From a checkpoint of a small text-conditioned image diffusion model: batches of 128.
Rows from block 2 of the denoiser, named by matrix and row number. Each number is 500 + 40 x the weight over the matrix's rms, rounded and kept within 0 to 999. All counts start at 0. Numbers have three digits each.
# ada: adaLN modulation (shift, scale and gate of each sublayer stacked) (model.blocks.2.ada.weight, 2304x256), inputs 86-171
ada.1536:491526495458490517525551563552490435483557469531513489546460541505525422475424485455486457494548552469547539588469561530470477529459502567531467473576488448556453496480477517490443553478536444497490443500568400582549457495507508504533459487478541436538484466
ada.1537:446486492452544485510518495478537478546523508467528457561450511529515450501480559440502517417506558455433480515497486518547507461453457492468529521478510502408501488496478504454533526471481453516577436488454470527533514542472582540483504517531491552453540454
ada.1538:490480477492487423524459468566481551482521530569536524531463524522516503546453498585538495442463445562510459510465448532517468533539515594445530422491503531471573541492460515533549496541483448464466452440463461491478453499507521502471502528449468569454479548
ada.1539:455524477489498467498482504545564506493521478486499531526474492474495564464495493508560521530516509489513457544491499505523503514530518512508518508494477542488472493483500501492519494512468556455527501504531538602472487521454520523544477482552403501491491492
ada.1540:477506488515557481483506480493471556445519513455521502515458500455515464486530507504501495538460486543486474528452513501482479554530481502457481522519491502484488509492536498537539524463491553481500519480519436586494449510451500554480474479548556505490477496
ada.1541:498508477442463482519505490510512553515488531468552455474496493542500472497562495524440508513495476503462475505483498506501510561500456470511513513465472466517472454488516478501503535462500506582493578469534589520478499517480540518544540485483527544547533485
ada.1542:519499540515487524522528495520487543519479538480533496477462537523485374515523478477506480510459481536456514534499472487505492500514522514509513510497476492530512484522478520488481537489529551501513516506553350330535471475523460515490537482425567487494464518
ada.1543:528535467574476536503505470506471492425466511549466512432475475477487512457495428494476538474580504508500474470558494479418500542546508460496464493545494564574503495475487528513524472450540517494509473520555546501466514499558483447544503508432518455552516504
ada.1544:491558498512496525463547497415521578537452530485520486448494494506507509500507613484490476520503517480493519523479427472499508473474502493469532436480507480485496530573492544451511469524500544447563479490509482487502529531532515540519485535442483547502512534
ada.1545:478553476453463489500543477506455473498486522543502511466516502453426548503484467487509504504556509477532548502503484510495478522500533455512470460536469500563500516496478511509506478524534586453509540466539564518604518486489516453465507506456487467472526507
ada.1546:518514491552533479506466498501461536523487479545486505501545477560487581514480462499504522508573542514482536537521506486499536484553465576532473431480469523578465486483471503590493483451516466476509475530485517485535486472530518446532539525502484532547487483
ada.1547:469456474501524514486522493523486439494500503557545511488468444523527445518497523472519475480537522515417485494499526510491479530460466495496523528486524462506520478514492501520520507500498486490487497488453503329505485512495491539499564438490542451501526530
ada.1548:488495499526470469447501504481517422530524519500534508502478549506517490504497493499464527501514516494483507509480483497531442497489518529507532486503524503563457544503481429550497498501498536501515463548499499490524515508529489551506500475506495506459525507
ada.1549:482489492482479513510575483491465542476505507521526527463522469500517491503515499467525516540532475470522514503526501479551492453505493496476475479519490486505498466512546527471452513505543596482536496456536484591502536526486443476523504486490560551507510477
ada.1550:513479555514514550509479510514488513491498513453509495500508497474541507497467541524510503544532486527518527488488499521518513512476548473497506535483525498512472499486486508477455459537514471554531541493469459382503471490499541518531484512541432514515514484
ada.1551:495506506487494478475487523475473495544504522506491521466506513493496421494477527485479483502478489489550516518531495479513483495513486500510461500517490484514539494508521482516518489469537414481459461531486528566537491482462561473461511516524485458521465520
ada.1552:489526490493481508497504516506507504486481505480506496501510516498526472484483501520528506521483496509490459501499485500522523499508487518508507513480486507528476492499470517487518512493477525545496524511524526550496510510508502507512502496501469514496500491
ada.1553:487486510491445522515534481483508531513546473504502536497498477520481556484495463506462557469498447486511509524485491489458527568508498515486535545515495492507497473507498515483550457500487479462533504539503499504491512500481481422495516476460539522519489519
ada.1554:493500516541534473496485542502512491473489498525467468483554495512484469480477522485493476500490522501540490494537485556514538461515527515501448485465547524531457509527463545506510516497547370496493530470494488466496482515552481520495579497500446497527546512
ada.1555:493512471506485504495524515494471507472504512483502505512519489486493429501526503500513520476503502509511496499506511506496505517492492502469501508481514504507504494494496534474508505480507525513519505498440516442511511503481534487498524506496513519518510490
ada.1556:500512509525503495504483494491498481499490499524533501485480489486509499494487508508521524506514475507509472491484515489503533520506487487491484521482517502510501501496508517489514498503484536485498520521497524488516477513468491502502493490531532516505490462
ada.1557:517525500505484499490513497503523507490507498508520509497496482475484398484481537492504485481513497475517500514481504487506500521518494516509492511518501514487486495507513479513517511513470479521500507508482506550497484500506521494503502489496529518521475501
ada.1558:559471485464491499455522509502471502486506487480521498475470530524516448464463441498521553510490522494451533539529491492505465520516492516479513486556518492479521471490500528421518505511491498474494498471490521604484524467504556488488456455510462491506499507
ada.1559:467484461503511450464460458512469490506481435551499464504509497494519529492547592495530526491521460518495470497492499479513583471514516543505533417556413513447509538476520498510508504512472457564495473468470519484522463478537474486547498534554537510511507467
ada.1560:491507512500512499511504500500518505497492506493475463500510512513476494502514484524496511512504500521490493497480494491506488506497525501500503515513496533470512507501521478493501487486522508514516513511512512478510511493519450504494500494500521508511505487
ada.1561:484480484486508497479500492484527522479486489501495497510496515478490453479509465482512518471506518504528497489499535488504518503495515532509504508479509533502511469479515463504498485483502456530518539496494517599514531489511456487498496511515435470521491480
ada.1562:510501536526497509576483503525455502503526525470478488484541489470494491484500559499508508480488516455502505449478511486543468467504455477445487496447489513486506519469514530534502503520463508480462470508522526418478531502516500537502463475478432509544523442
ada.1563:534543491525495497516522512493516494488522490514502512508499478496506474510510515506499503497497514491491529497492518495475501505498474497476506491474496519446524459500475507507496503527507517494503495526501582543473531519512509500506514515497515516495499503
ada.1564:475537527456471501507446531503548543478535502455511537532451529578524549431491517542495508516554515483495451464501512451513537491517477531480510486534452534483455503486545509512469475520522631509503490499493542349495520422530503475514495492525429563452520484
ada.1565:517523503511531466492462477486495506484478466534550478471494538519481487489517534484484484506518453426513486524478514471450510481506458526529507482471537507535490517516462426421469521566520510538547492518468546514499553499482512506523504482429472532442480487
ada.1566:494522495525513494509507523490494504473523509525522493514516480504512453491499498500498470468498507513486508480509518469494514505515471496470484491471502519499511491494486490506492506507485480514460515482512517557494489505500498515506503512483479521498509506
ada.1567:502493496514498501519515519507503500489501484503522486510525479508498499509479494506500525520507497509496487510491488507491518487479492473516491493493470509492514500520496511518498500475504505492489505491498529542510477504502493505511494518458496508495500498
ada.1568:471493478546519471534506510503452530450517520499471491509520497484448413479541450483466463468515454519399481495497509547488474518528470489509483478481493510505458535529501453496544474451466492493488497464466426625483497483500507527501487474452499513485530543
ada.1569:519509446541461493507436502550503434530492489465518506526434539506514414530555486560470556484518501537515487495525491478495469442508513557502537504493491493517465471417539516583509510529439533385460485492477466366549529453544506478462531475499494463479492524
ada.1570:499502498521480484492495476508524483496487502480517509484494485512507466521478487492503500538522495527468497515486484492511497515502505510524484497515489502527496508497513506520485466499535487500496494513459516552501498489536467514491493514489532504481517522
ada.1571:492525496489522493489518493497505486493468504509516488496482502505496476474523507523497498507524501505475502501482496495512495494491491520515501487496493516495519496500497497510511501502492508513491497526507581526514489491517516492506508508501486511500501535
ada.1572:525464441468526532490529510481555545522499499428551484487410547495490481505477485515504535521522523520520492507448546478499511499493555528578500499504511546481436514499550497530468510510500613452508509522491442344475504447506562480497531467456489509503493495
ada.1573:547468528489513453466538496511493513485466579552522479438548433524468521491460481465521489531433437495514482517567528515433477536505474513523519469485558554525503560497502456525515490411546418480519500523493478639513458491489458477468466463454545523491581470
ada.1574:479508501502525520493508498480511486500509493516503500511519482494518490504502478519510486490456528488497511520538496492497513508517480539486503506472513522512526501514476493490509478490496445502475504489476465531510497487512464482485505525505472495510491518
ada.1575:496505523500518497492508507487525500476497499526500505509523511491499505497509519506497506517512518513501480512516505473517520503500463476489493509510513513484495495497494510485504504517486530502505517499492537518503497479489496516500487533521488521505486501
ada.1576:496513514489524500503521524502506508502515498531491498538504488528518441505494518511486487501472531508482497512521526493489507500499481523508487492496508520489524480492473484473511503502498474531495515481521446508525492489490486493482495510503528511508508501
ada.1577:500510481502519501488493492513496503497500497483510531507478518506455407516479487484500505527516496500490501492521504494504501526477498505501485494508530511501485527492504502487490482503507472484503488498567515543484496501505467494499508514472506518492496504
ada.1578:486544463570488497512523510532538466515518479486546496511521521499544483494465475544500510495511506473584469518475524516471483502503546474520538504440563543507501504505468481539487467511491446516513510505477338473537505474518505528501510526507423474506458531
ada.1579:481476516512519572479429491578528497491476499519517463523544539522573356466523421498491504445477564508425464550502458480503568530482493496518529478426495577537523502471455458510502513487480413502497526450448381679509509503510473522453542509523471481483555456
ada.1580:534479430461528472518419510508482465497477489516493531490495500430472497522496516520487501515468496491449480483450486509489496524518462502506476505456500500484513519515417499456540498499490487516431449500529558590487461527469496486522487579443485482444507500
ada.1581:510494487507486509520521524490499505492506495491499516502481520481521483507519482504520530507514521505480504509522503488479498498482497479476501485524492519492528476510496504489491489491477519499488495482503513561506499494489525499492507528495476498507480465
ada.1582:527495497477494495486494530521438529550483484483501522459477479528491439535454522465468570472488532551461463524514476490528536504525531513513496527496510468494539467485510515449502505537532545525544529472554442454520528533490479497498481514508475465515528517
ada.1583:495507494494504502503501497472530487509510498549522515505507483486501435518534481500495516466528508523530496509510517503523495490542474543499481515475507527513519476492495507491506514516536476502483515497485458521488509478515504495495494478507454524503505510
ada.1584:478501498503520500510516510486490490478504480524501490492477509490536477496491480498510510490500504530498482494504508490504515522498502498513515483483509529494497460473484513511524504484490482502503515496487492569515496498490496493513527524507450519521487509
ada.1585:458431498511496454505435462460490474501484546480511541526467549480478389536502513495460492448546495542513442449494459518509516478542502502494498484485479484566522510491473412497526486535536510480515492465453475513476542486426491473494474518463520465537508449
ada.1586:507481482485558528482421512453529518505487514577476524406593473499525642467608480548489502500528534500453477509580551468472526566534459557511537475465513556525540510469513513583478513533464671562473484518467570429561517434494567442462474561530455469473533504
ada.1587:542442545537505508533516488478480492546542562515461507507535494464527415515518419527500551477474506495486515521459516475502516429510527526552502501449487475527512459473533491536447563525493401452507528498520388517461520516500456452485539460442477484479437520
ada.1588:433476484502498532486501484524558533505464511494514520539527522479479505550545467446529501452513526483542547519506477557497461512454515525481523423489489496506491501504504522480527522540537404526582503512527387344462490502513441542502499528513553493540464512
ada.1589:488528511482515491483520504466492504498489510503492497512516515509506429511523468506484511511498531532448502526516517514513498501514484529509517493496499527512510488499498510500501519499494505514476514483482477533511506502492473492501503534527490521506489516
ada.1590:544516526493518482519518486480523524511520509500431545539454491503474483467481502470496521505456490521513476490455505490480460517516485468509461526475550427524498495499495518517471521505447540495555555523448476560528501534400478550466460482515496479511431468
ada.1591:494528506515511518494508480490521517519500498489514518484498490502481451504496482495494494530508499531470486511486539496477499514512480511477500475486501499493474478498512516491519482530477508497494514492476488561485483498486497497514481507507459515500499508
ada.1592:466517501513501508512498529491504506519523510516496509522512501495525473516498495510491504489508528540480491511500514504494490509502470505476503496503502504481507484484491490517516509488504450510492494493532498568522512492505481502505515524515465524505500537
ada.1593:515581542484479509497487479521519435502554497521575496503486533518500478518477542524507497532515484526594524539542497510517513495502471443486499468520474449490499461584508478495530498539568650486569482475513597139474449508514553484524499492517423518546507494
ada.1594:490510504510503541530473523513544529491496503502444501507513494490536459483491465477492483466480508480518515470520515511491514493503496508521530492503468504459479454443491482510503496505469425520489526480530481655490484486490496480491493522559443500518486505
ada.1595:481489515479467479488470511500473497502480478490529484511497503500495482501497546514495499565495489518512492479523470488493438516476508482499489476544491505460498490496507490509488494490480652466493480496497607262511487483482558474481493460510483469504532471
ada.1596:498511537488502508514484511492494480513505492518491508513492464498490555517516494508471496478502505515513500509494487493499511533481501510494495492497499486505520494501469498516513501518524471502506480508509505579489511500530460498464509502511493504484500519
ada.1597:507502503497540493479460514533475496553495500482476542509479472476493517498534487452513457475512500505478540489523482481535464494525523522517531508505527482542519467494479518539503509503466457518489516522468461503505499497506490490531516523492470490509467461
ada.1598:512495503512503499493508499507490491483500492521504497498511504495494468486491496502504517489504503508527499489503500492499503499487488491505502487506497471502526512524495507488509501503514507491482507502503515539493471510504496510510506502509520525509496497
ada.1599:500575488501513489544504457528537505493478497490467496458507477511495535513425473487532426497461494438513523470535465501550437502531536555490462507492533518436520506517531505525557513471435476476481523545546384611537512575472415489456515468499526469500506500
ada.1600:433487445556485500493505499444547392521526485465563518534543477500485503466494483551559464492448529505503487545440499483468527487513471464471521499432476526429510514447478563581541516502469515472500461446508444604478526547491510579538567543480484502453510500
ada.1601:497531452463440516492452529437508523521514498462465505510459524510528456488538498517483535516455493478477573543522489468493389599533481506547480467463459420493484505494520478514509470560514530493462467487488523497590483522459526468509506516539534445466503490
ada.1602:481527537477523515517476474559513508481513507450505526473522472472535530494496462496483442486482516472568488511541454479483498476500507569468529509538484525520445523551472524492559546546519492456523485525490511526567525525549432537485529551495495506506512503
ada.1603:530450548518431555472480495468528471521490493533520545492476524498513478514451499439535449536511506469494494566498533495513474416521501509522544495509490530480513478495490467486500527474525478475440444527451350545502503550466494503501500513563481470472424528
ada.1604:528498544502506422490459504516514531501484483472494524563502482486519462524496534495563452473453519489495497511466502504554427473535522492503529519497513470448481479482533491449495480459508394544490489506502459691508493523515461524500479511496556512506505472
ada.1605:450509528505502541521538513482495541525467514535466483512499514461465506448437515524423530455555523527533491441539549526426538526521520518500491503546499496505558496448522540509514466520490517509401544488546403409546482566565470476524478498566481484496477540
ada.1606:409569533501496525495476432476449510496513505474475526524495534446479421579549525473460486525515475473513535502544496518467521484503519471527465438542464497479517474524499511475544477453492496553519469532504451437561483523479474505501467486513511465550502527
ada.1607:528531500491424493504525402512499502488510541471445455507509425547548505526484488545479452428585447525532430473525478523523544447445525493490523488503481456502462485461503536523462458516509508472555558466469533472484534521467530495473529462542494569545505515
ada.1608:461481484493504491550468537553468545506525462515523534499484503528448606467502542488518466518509546476476508471479500482522537539485466493488475536530494468512496483464493504465532474522440451454454509511555596851499462519505462451473475540547563512498457526
ada.1609:505556527485523482487475480441478505453481468547482439518492467492573525504477489538501545505457586528483509508532506456529526525528473445506509473489520562458514478502493519518480479480464548521522540465512559183503475520545544538528519559524396524510484476
ada.1610:505517495480466526510487531495482505500489483493491523470487484463498422516510525503501536539514502497528529510527514493523505501480499491499497505522476503507531490526507506470471509499522488507508486494474554456489530493493538460479516498522521482483468471
ada.1611:482468499501500507490490498498522485513502491486528489513475504513509538487497504511482509497494491500528495504497482516501471502516490498508488484503485485519522511492511523507514499491491504498489499522518469442487500490492495495531486479488490504519524506
ada.1612:509509513502512505503500480493510480508495511521492497479493496510467492503488481497508522487517491508464483504483501470525495501501477497520507519511556490500483501468494493516515503501498508512478501521470480465482521514464469517503509513501505491514494453
ada.1613:520531515505450502514496527502465482490468518497485477511490490520506525500502492491484500478504506506483504476525493505465501494477495486488506516497514453481483494491525505477503509502479481521489519488507518425489487490507457494513458473506500499507522504
ada.1614:479479491460458473514476505526472546496488454460509451505479434478518474460473447544534528528493514549498459430531482494546530514451487473523533499519539510507488456446521536501482530514537586505493501466494555448491471463485486459485524435520535486533543561
ada.1615:505510482521478491483506485493487488502503512475510500494474502492487491514488517493488510531471467477511504496510500506505483493501509499497494507495497488507496493493549492497497490508491493475521501531511508502494522508507496505512496485496505496499491461
ada.1616:498511485502508485504521500495485512499503501483495503501494503504486535484487466490513500498503508493542483496519514506480509504514514491516489486493502511497476524509508518505503497476515577494520497500501462451476501500508482487481489501508452502488513499
ada.1617:512503490493483488511527490498487509518519501513497496508486492494495503511492535491523500524511499507530495497485504499505498491500488479490482503518483478497483513492499510488502480507499519493508486527486509405478517517519556492511499491500505468503504489
ada.1618:493498479488506509496518510509493523470493509473512503498495500508481547480506514497526513521517500509535490486487497504499522490471503515512498497510492497492487506493455535482514506488480527503505490487500520498487493490534443495482517511507503501522523480
ada.1619:506517500486449496554480515519494482577455441497557438473521485501576579460504559476514492487500502464475485495482481487536466482489482548492507502516480506464486511548567473449505503519523469536526532510497491514520499553507506542471490536503490501474538467
ada.1620:507497505507503477480515482518508496492529485513497498502483500471500508501498483510509507490496496504499493488476506493491518517475517491515497502504504511500488512499481495506513496480501455457490514491508504460474503513497503508489488498484508488520500494
ada.1621:455433504447530535491428527551477563494461569504527556516586442515500325528596459463539429475515491421491564522550479590524535488504520486522483490454461471538539429525453464484518517495442148525482526451436041836573541506550325544483559490487735426498456494
ada.1622:466483519486477446485531566467555488494503500469499515522504458554461584523505506501461488522491474523447528486474505523489506470473473545482521474505464529492480530508486516496488482461587473566492495501514558765512514517528464496488483513444610528510562496
ada.1623:497484486511516500533502536487483506491486490477512477495513508512524558487476516503518501504494470509431513461491479518487494472484482476512504509486476483480494496476520502497510513496494531481516513502525614464473516512506530504515497487509450497523505509
ada.1624:487513513510516489517515482526512494490513498501490503501502509470480489499484481504497517468515500502566512500503509495510496497492518517479515502511507511488520504476531507522500497471510571458532491501489477466487504501500493483530497504488535513516468498
ada.1625:485523484521512492508492490499505515508494480476502485512482492496509537502493537509470498504503492481490507521494498497496493515494501502495503489492511508497494512484514497504487499505483560490502501535522526423494497491502519505524509500472504512487486490
ada.1626:496546466499462485508482510520503497511464503442602538544446534481554493508478509502503500526564458494498513526497463505517488448500500474528521519481463481578489474507496470476483489538489516505541492515470470547476534511500465606571495465519546501548492479
ada.1627:469519495480492567508505478451502464481485477508478514431449524505478495509498444520491479440430513484536444553506431477544479521558473535483509468485515499439477515492503483528478501487499410562492531510469368620492489487556462506507472479483455483457438499
ada.1628:526474507495489489459506444527472570514434513449503469500486481523481405497483504472483506537552520506503472489437484518466521503531565493538446478577490491520424489429518508512497506446550482528552526506471409488506525498491524524543464478488554504587551470
ada.1629:503493481480568543510532502518503505477506492467504466489528533520539580506508481521463500541523517568496486474521511533493553467442483492516502447536480518497534492537512477488504474532537599485506518447470450390556507526482536514536509517540479477491503476
ada.1630:527474508501493481497489514523484492502497507499503508505483526482475502466500489480485515512522502491519497495487515503498493494510516489524509512517498515512501510502515498481491504492503513485508481507515464377500527514485499501499479518496510476520522475
ada.1631:503494509505506546517503534499477511488521478477495525548529507489440526491442530524521479517518477496476526529476521506537521541488466479495488476585531519490499487510511507499483492491509494477467519497538561492501525519484491477523475481513483487495499448
ada.1632:519500528552471483511571529515529494456515476494520514528473511543497507528493534543524489520465511526560503497496468546462501486504501494504551483491484490469508507520509487490470491508449556486464465502529539426471459526450539512506492494462530501459499488
ada.1633:473496504525456553511511454517551514521452508475523493444494512503517585521479462532553520494528511532570518509468524565487485624471554463496534580505485550481517438465511508576528501501486560530459486544485518467501486436524458503524462470508529519452475547
ada.1634:514478492487494517529451491469523518485508525535517506550491469534503498511520483523519475445533574435426518472460498456499560510482518474527487528503513506515522458545469491481506523532433392517458470490485498936503509473523332505519474513453657531520503553
ada.1635:519512510479486520509501502511547475528539527502470468452484524475491602462509573469460484496452447538505523504549546507514490545525504528463471522519449477489516507523482539543518499497531650475501491526500548208447517488500489504531496451517486519509500479
ada.1636:504509515493503504507498524519511502502490481491530487503482512510515463506511507503502513497522500496518501502499499530518505498490506490488492500505512496517496505502511503461482500509494575442480499500473509414473488510489545487507465465506480514508504497
ada.1637:476574453477475488519504454482515491502536478491533493468458518512460514480561502528546457481528499505508472468484445450528535533532488469491521492542526504508514508466483531541467456499515494508537484549476617443426491523466483509494504480469532519534410495
ada.1638:511492495488510497499498492517500506499508491482506485489509490509482514494490490490498514505499473511495497509476492494488494507517493491515503513531500496512496514491485516495496477487514537482504489499478498490490488497500505510500511475497535521509532494
ada.1639:492434527516465493486487534545511501530485509552497508511522491503506396530517463506503490479530493475440474509499496534510536510547516498538517478439484483567512480523488466529457527453433247514477485504485162702488494490514328508484541499414588470510506501
ada.1640:512474483482498498501487496520500489511512504489498505475497506490508524515519530495491498492506482499510497504500500498505488503496507507509489491495512486515513512497500509511485500489468557483501475503506499524483484503494480520489488480496533507509506505
ada.1641:495475513502490491494519501526509486516519474486518515488495521523505565494500506501476519512500490484494469471504500500501503500501492512491496490525501508497518524469523511516488504494478578504512472498530523417515505506476489490526472509472552511530503494
ada.1642:532485493476518492485511499510510479494488505508490506507464480488504517486512499501497498493490499486495503498486501503514508500497486513518493511485492485531489511507494479487486507491522495497481521497508510458478502487486519510517478504508519493509501509
ada.1643:465528501515460517502457490500470514535510465547508546493481463514534477511477489461488531476521559539474494533506490493502516482524488459469530535541540490508515494429500521476501507504472521519516507436518397464538542519451483501479559555470508500473468525
ada.1644:500489483480475489492487495511508507515505491506495502466487512506490575510498522507505491510506472465524495489497478504495473494485519495503523502504504487519489507502506489520492518490495558487503497510512518391504503493487518488494480489486530467494489501
ada.1645:524471530484481421461452502473536521512459492496479465510511494450481607460512554518519505464483534477551483461458515509500518486485516506497509538453508565527551511470457457563511469457502455469516535517522594701495567510487540525464482559531468546521532487
ada.1646:512503478492479489506497478513507504528527491490488505494512511497491562483530512519478488508484490489584471498491507492481495513489500492492526521490489491502507476512519498513488495516494496482505501485502494448493510509503492506500496505510550490513505469
ada.1647:515505475503526512488494510494474484518530469485479501489470503505521507522488516466484515494499486482527503476504501484466492510485498490475494508521495494493490526500528512530492485496470525505523475501493510454529483505498560496502489513466485537506536527
ada.1648:508515489497482485510511507506512481481505497484517487476477494483481537500511496528498513519510497485495501483493471496504499502499485486511515492505515493496483502496500511512480495507490524521484492508513509445493523507511549506513489495496471471499495505
ada.1649:481507499490451485499481492531503480505503495479507519492495514495524551533493510499494495502502486476553500483497500500536493491507504502526492511507507495483475495502524501486486474506472595481512485524505461416493504508476635489506485487491517458515482492
ada.1650:467475515492489495511499487457501475504483492519485534497475441485525557499504489515446466494556490459474491524484517488475518483528496543512490505539464486514518489510459450501519531517491374511490487501450425745529495515526470469485482504509521492549474515
ada.1651:483513515481462493532490501508527535494464541498508494486546463476510622484537576498479497533507521539422476486480491552442529502489500475514505449458511506514575477520431483533557488486498408538518497518480480779503484494505527542529496553498573523513474485
ada.1652:522492496503486511504512508500527520515523492491472470502496535515478566515485506475502529501508511506540495516477493516503475521494516469502510494510471498508480510506500500502512498481503581498522489507479524479505496483488509492489506512482495484505484483
ada.1653:498507515492533490501538521538529544470518486467508484494478509501482594510527479486505534478461467476563527498484522454477526515494522513487556511473488489479518515546522514483522526534550535455536443501518546594512469430503492514493538489539454523506477471
ada.1654:527505482498484494515472500511489486496521512480505517502492506521478555484477543505516495533503490512479502512487483512487475484500498491517496517507502478522503511515495488516484512489488541466495509523494485361500486492498575494516486504492521479520510488
ada.1655:501515496500509507512496500547480471504508510491492500490483526487530532474470530504510496522496472483554491524485475503510478514511504481518507501514494507506486524510505507512493496483486550465529461517519446327513489494495506515535470490484570488516471494
ada.1656:469517469464482483459545480529465532473465474533527463490520484470524483464509486523441517497453489478543505512497557533534472527488512551478509485474506514455521407448536521523486540502533480486502519502468480567518508549483446488509541504531597527507532529
ada.1657:465502533504502445447496493438493512591443497561511526516514545496450496509431552534476526551486530539508534523525496476419459504514471522486486510639460527542533493534525536514533530445569480483528449562476364478522522481513530478506473526511473504508527525
ada.1658:544546518509486500566546512462497473482536442451525497490454407485500634486504587466526557533541477527553508490476506473528508585479474462451509470557513431475494514485559540479552500532497714490508436484516723262512533530492599505511524519506520537513492485
ada.1659:526506490493503489503516488495515482479493497498502518492497484522501500496473519503489505502454475500493492492508485484498505495495493493491506507510495506507483513510504498493486482493476517491480513493523493461492507512479545496511467487472492488476499521
ada.1660:488515523471486518547491518461469556520478515527516498474472471506516569480476495505482525451506530514498480516503493493522536496467486514522527520488478521498495526521510544474511521518523474514479490474510415494529507478495533516506506566530497522475476497
ada.1661:508525453529457492475554578498506483487499506465534494481459490451505506509498485519475550491504481489574521466546502528467473540499551482502484528495523472492500515543549521493492504512453573528509476484522499427510476524476525552538480549474502492508503541
ada.1662:503478485497506498522495497507474496509499515509510490519461475512491527487465504496536509519505491524501526502496498513485520504505504489503500516506495495537503535481490511496500480505504462510518490466495481479502480506521471485462465488484526513472516515
ada.1663:511502487491478483516509495519490493501487509458503495510503481515509538490486515500495497542501492526514510500502539484508521496515482496507513498501494475507490510519498492492479482482518543496499501489488471477487511490507503485504481502524522492516513497
ada.1664:505489478501543549529554475490504506454534543498480521492475526470486371533534494480519479514528506483505527525513474433562449481481487468490467545554512469511493508460508487526494518532495444478520514527466327552490504502518461541488524487485523482515504470
ada.1665:547430537494500505508508451507497491446481458487481519445548551484459467506545433524488535434541495471586468458447483444447505468535471531534501493507497428453478479422476491447468518522504495450509499559473542553458557443499494470477472466499452517463536534
ada.1666:473551502487503514492481485611543523495501515522532548488480530548499433503481501549500482511547495477525447506497514531487564445509482506496504428518459551503508534471477485512526473511498443472517463530437400746511533491513536498537523528536462492479477485
ada.1667:543519456516427495461442507546498541550491507494545484453535468587494535481544482516474538536460486513579517490526499521449541551509466519415507540519503498543490496464478491448507487547499475486537501465480586598442492518486451451525486526463533526555574476
ada.1668:501488478511490499507529544510483501484520517505488512507483551521498368523521482476504503524471511529503527486528499528499484517522543554526514521487525499519489487539465505490464511489529480517496534493503386222482499486520456523477536466437462477499473482
ada.1669:520465536460485489474510483499520523505512491512494519460515500518497523508497552494521521516508501497506489519499508511529507513486500495503461499494532510489507482500497503490482495498538614493493498508456571673532501500467544473505487506467490499487510484
ada.1670:527516498523529509464460533507506507497483493455505525497499535516517559493494540530491507477536465484490511539494476448556482511565487463475518505442495558577520459543523472452428496492503501521490494570477465599518509479417484498530464473512474484480490502
ada.1671:506548489499504501508491498502473485482500504504509510501500518469489435492452495492504507516503516517492479504487497476517528502488496469489489525491509477510476521474489496497510477535526532484429497513474470473481496482498572485501476510500453483495480472
ada.1672:535453490516471444542528463524513490484525532486480489519499544503478536533489495507496485464459456536525519468479518567498520520523487506433527505505490489500495513497508505503481531502542540502498513500516501542506460551509447467491462477515463554484469522
ada.1673:502523500497483494499502498494487508509503503509505507483526468477503511480471520535481501515511518499476475488504495490480485496490494477504499503504491502489495520536529482497507514500531516484506468475499529481486498508473509511498481474486487505504505488
ada.1674:525506531546506490568451493504539444494499493485514505444472545514499489490471457477557514449500473475484496539437542488501510498499536506532492528460556506554477511473462522534524471477519499517477459499494423471474503499550471504521482522524482551487470482
ada.1675:502514518529512517500499474497507497503497509495492507523507486501519507485530500513498509499481499491477495482505505500470488496495507484480490500498496513488523500497511491499510473499467493503500479506471529548503499478502472516530517481474546511504500485
ada.1676:485501510472485559432503572493492572553486507503503497498491516503551536426460503453480591525454520502430477475500498531476535452566511450458513563500520547596493457486534521460501507446478522514502472499504528489511447497497504479466525503498443547509561576
ada.1677:499430475481498503498543495462528499531516512510470555489552477519448499564484495501525513455466480483496524532500498524498525487511509526449509516486495511476525482490526523511496475487495518482504487498487473560505508495520443472462491504487554518522540534
ada.1678:462490478489519540450488520470448497426537500463518489493487504476540429475491474535537528527459465490463483513479499489491503547552461503477525476475492524509510561480508535472528505540561509499510515513481466462529529527510506524484500533477472532522543488
ada.1679:477453485553490541517413485539494495557489474517504531516521493418496528494464458493501529479532535479544490565497504518494531483487535497483449485527463500458507519453491479526478497560474475433452501525472428657546531505546514511516484536576531489471490521
ada.1680:501482476464484448472505516523500473463452414540507511494535528519539426489493517505507517534463481504553471532546512521492532517511466540473539509505524500497446469511522558531481460526547485544488501539479389230570494461505571483491538496472508513468518458
ada.1681:489502507508526512490475501484512498505486487508530507520517510511495484492523506474492515525483515513495492496501502503488500485504489491520489523485516513513492510501520510513487523476512573481491528487459500468516497493495482517502490526506455534492508503
ada.1682:459474428467517511521489506490510536507531505571521504548499489493527441533504476515515517490483561496571513531535556502534524510526522560478547440479503518544498525495497454478461505483528427470519490448469265742509457491530515466522466470508411486475508534
ada.1683:530495513479488505481523485471439494496496502506484469507525483431478439475514473483497529468515526527479523489505455514537470439495485436468450465499471496516457546515518488467482488455519472521472541491493523640498525532527517508435507491467481472473552480
ada.1684:490500501498507499492509494507504504505491517518506496516507521506504493517507508498500507491499508530492503517483483505517499481486481520502503492476517485486486504510462495498497499493515496490510497500520441587506491500481467497476510531498478497492529518
ada.1685:508516503490512518504493513500500494491511507487489499508524501510503447493506512528500505520514505501484516490497501488480499474495485498466502483513501482505524487488523518488480500493513494495495513489501520536501503504502488494519530506501492518519496489
ada.1686:477509518482469478502521531489546519541460471507483494455496540484507475538449528492508469482472495471530521502493473513499447494552503500506509468519513499484494491548502449499493512486528510539508434475522458220499486498515432551530454508482554541491501460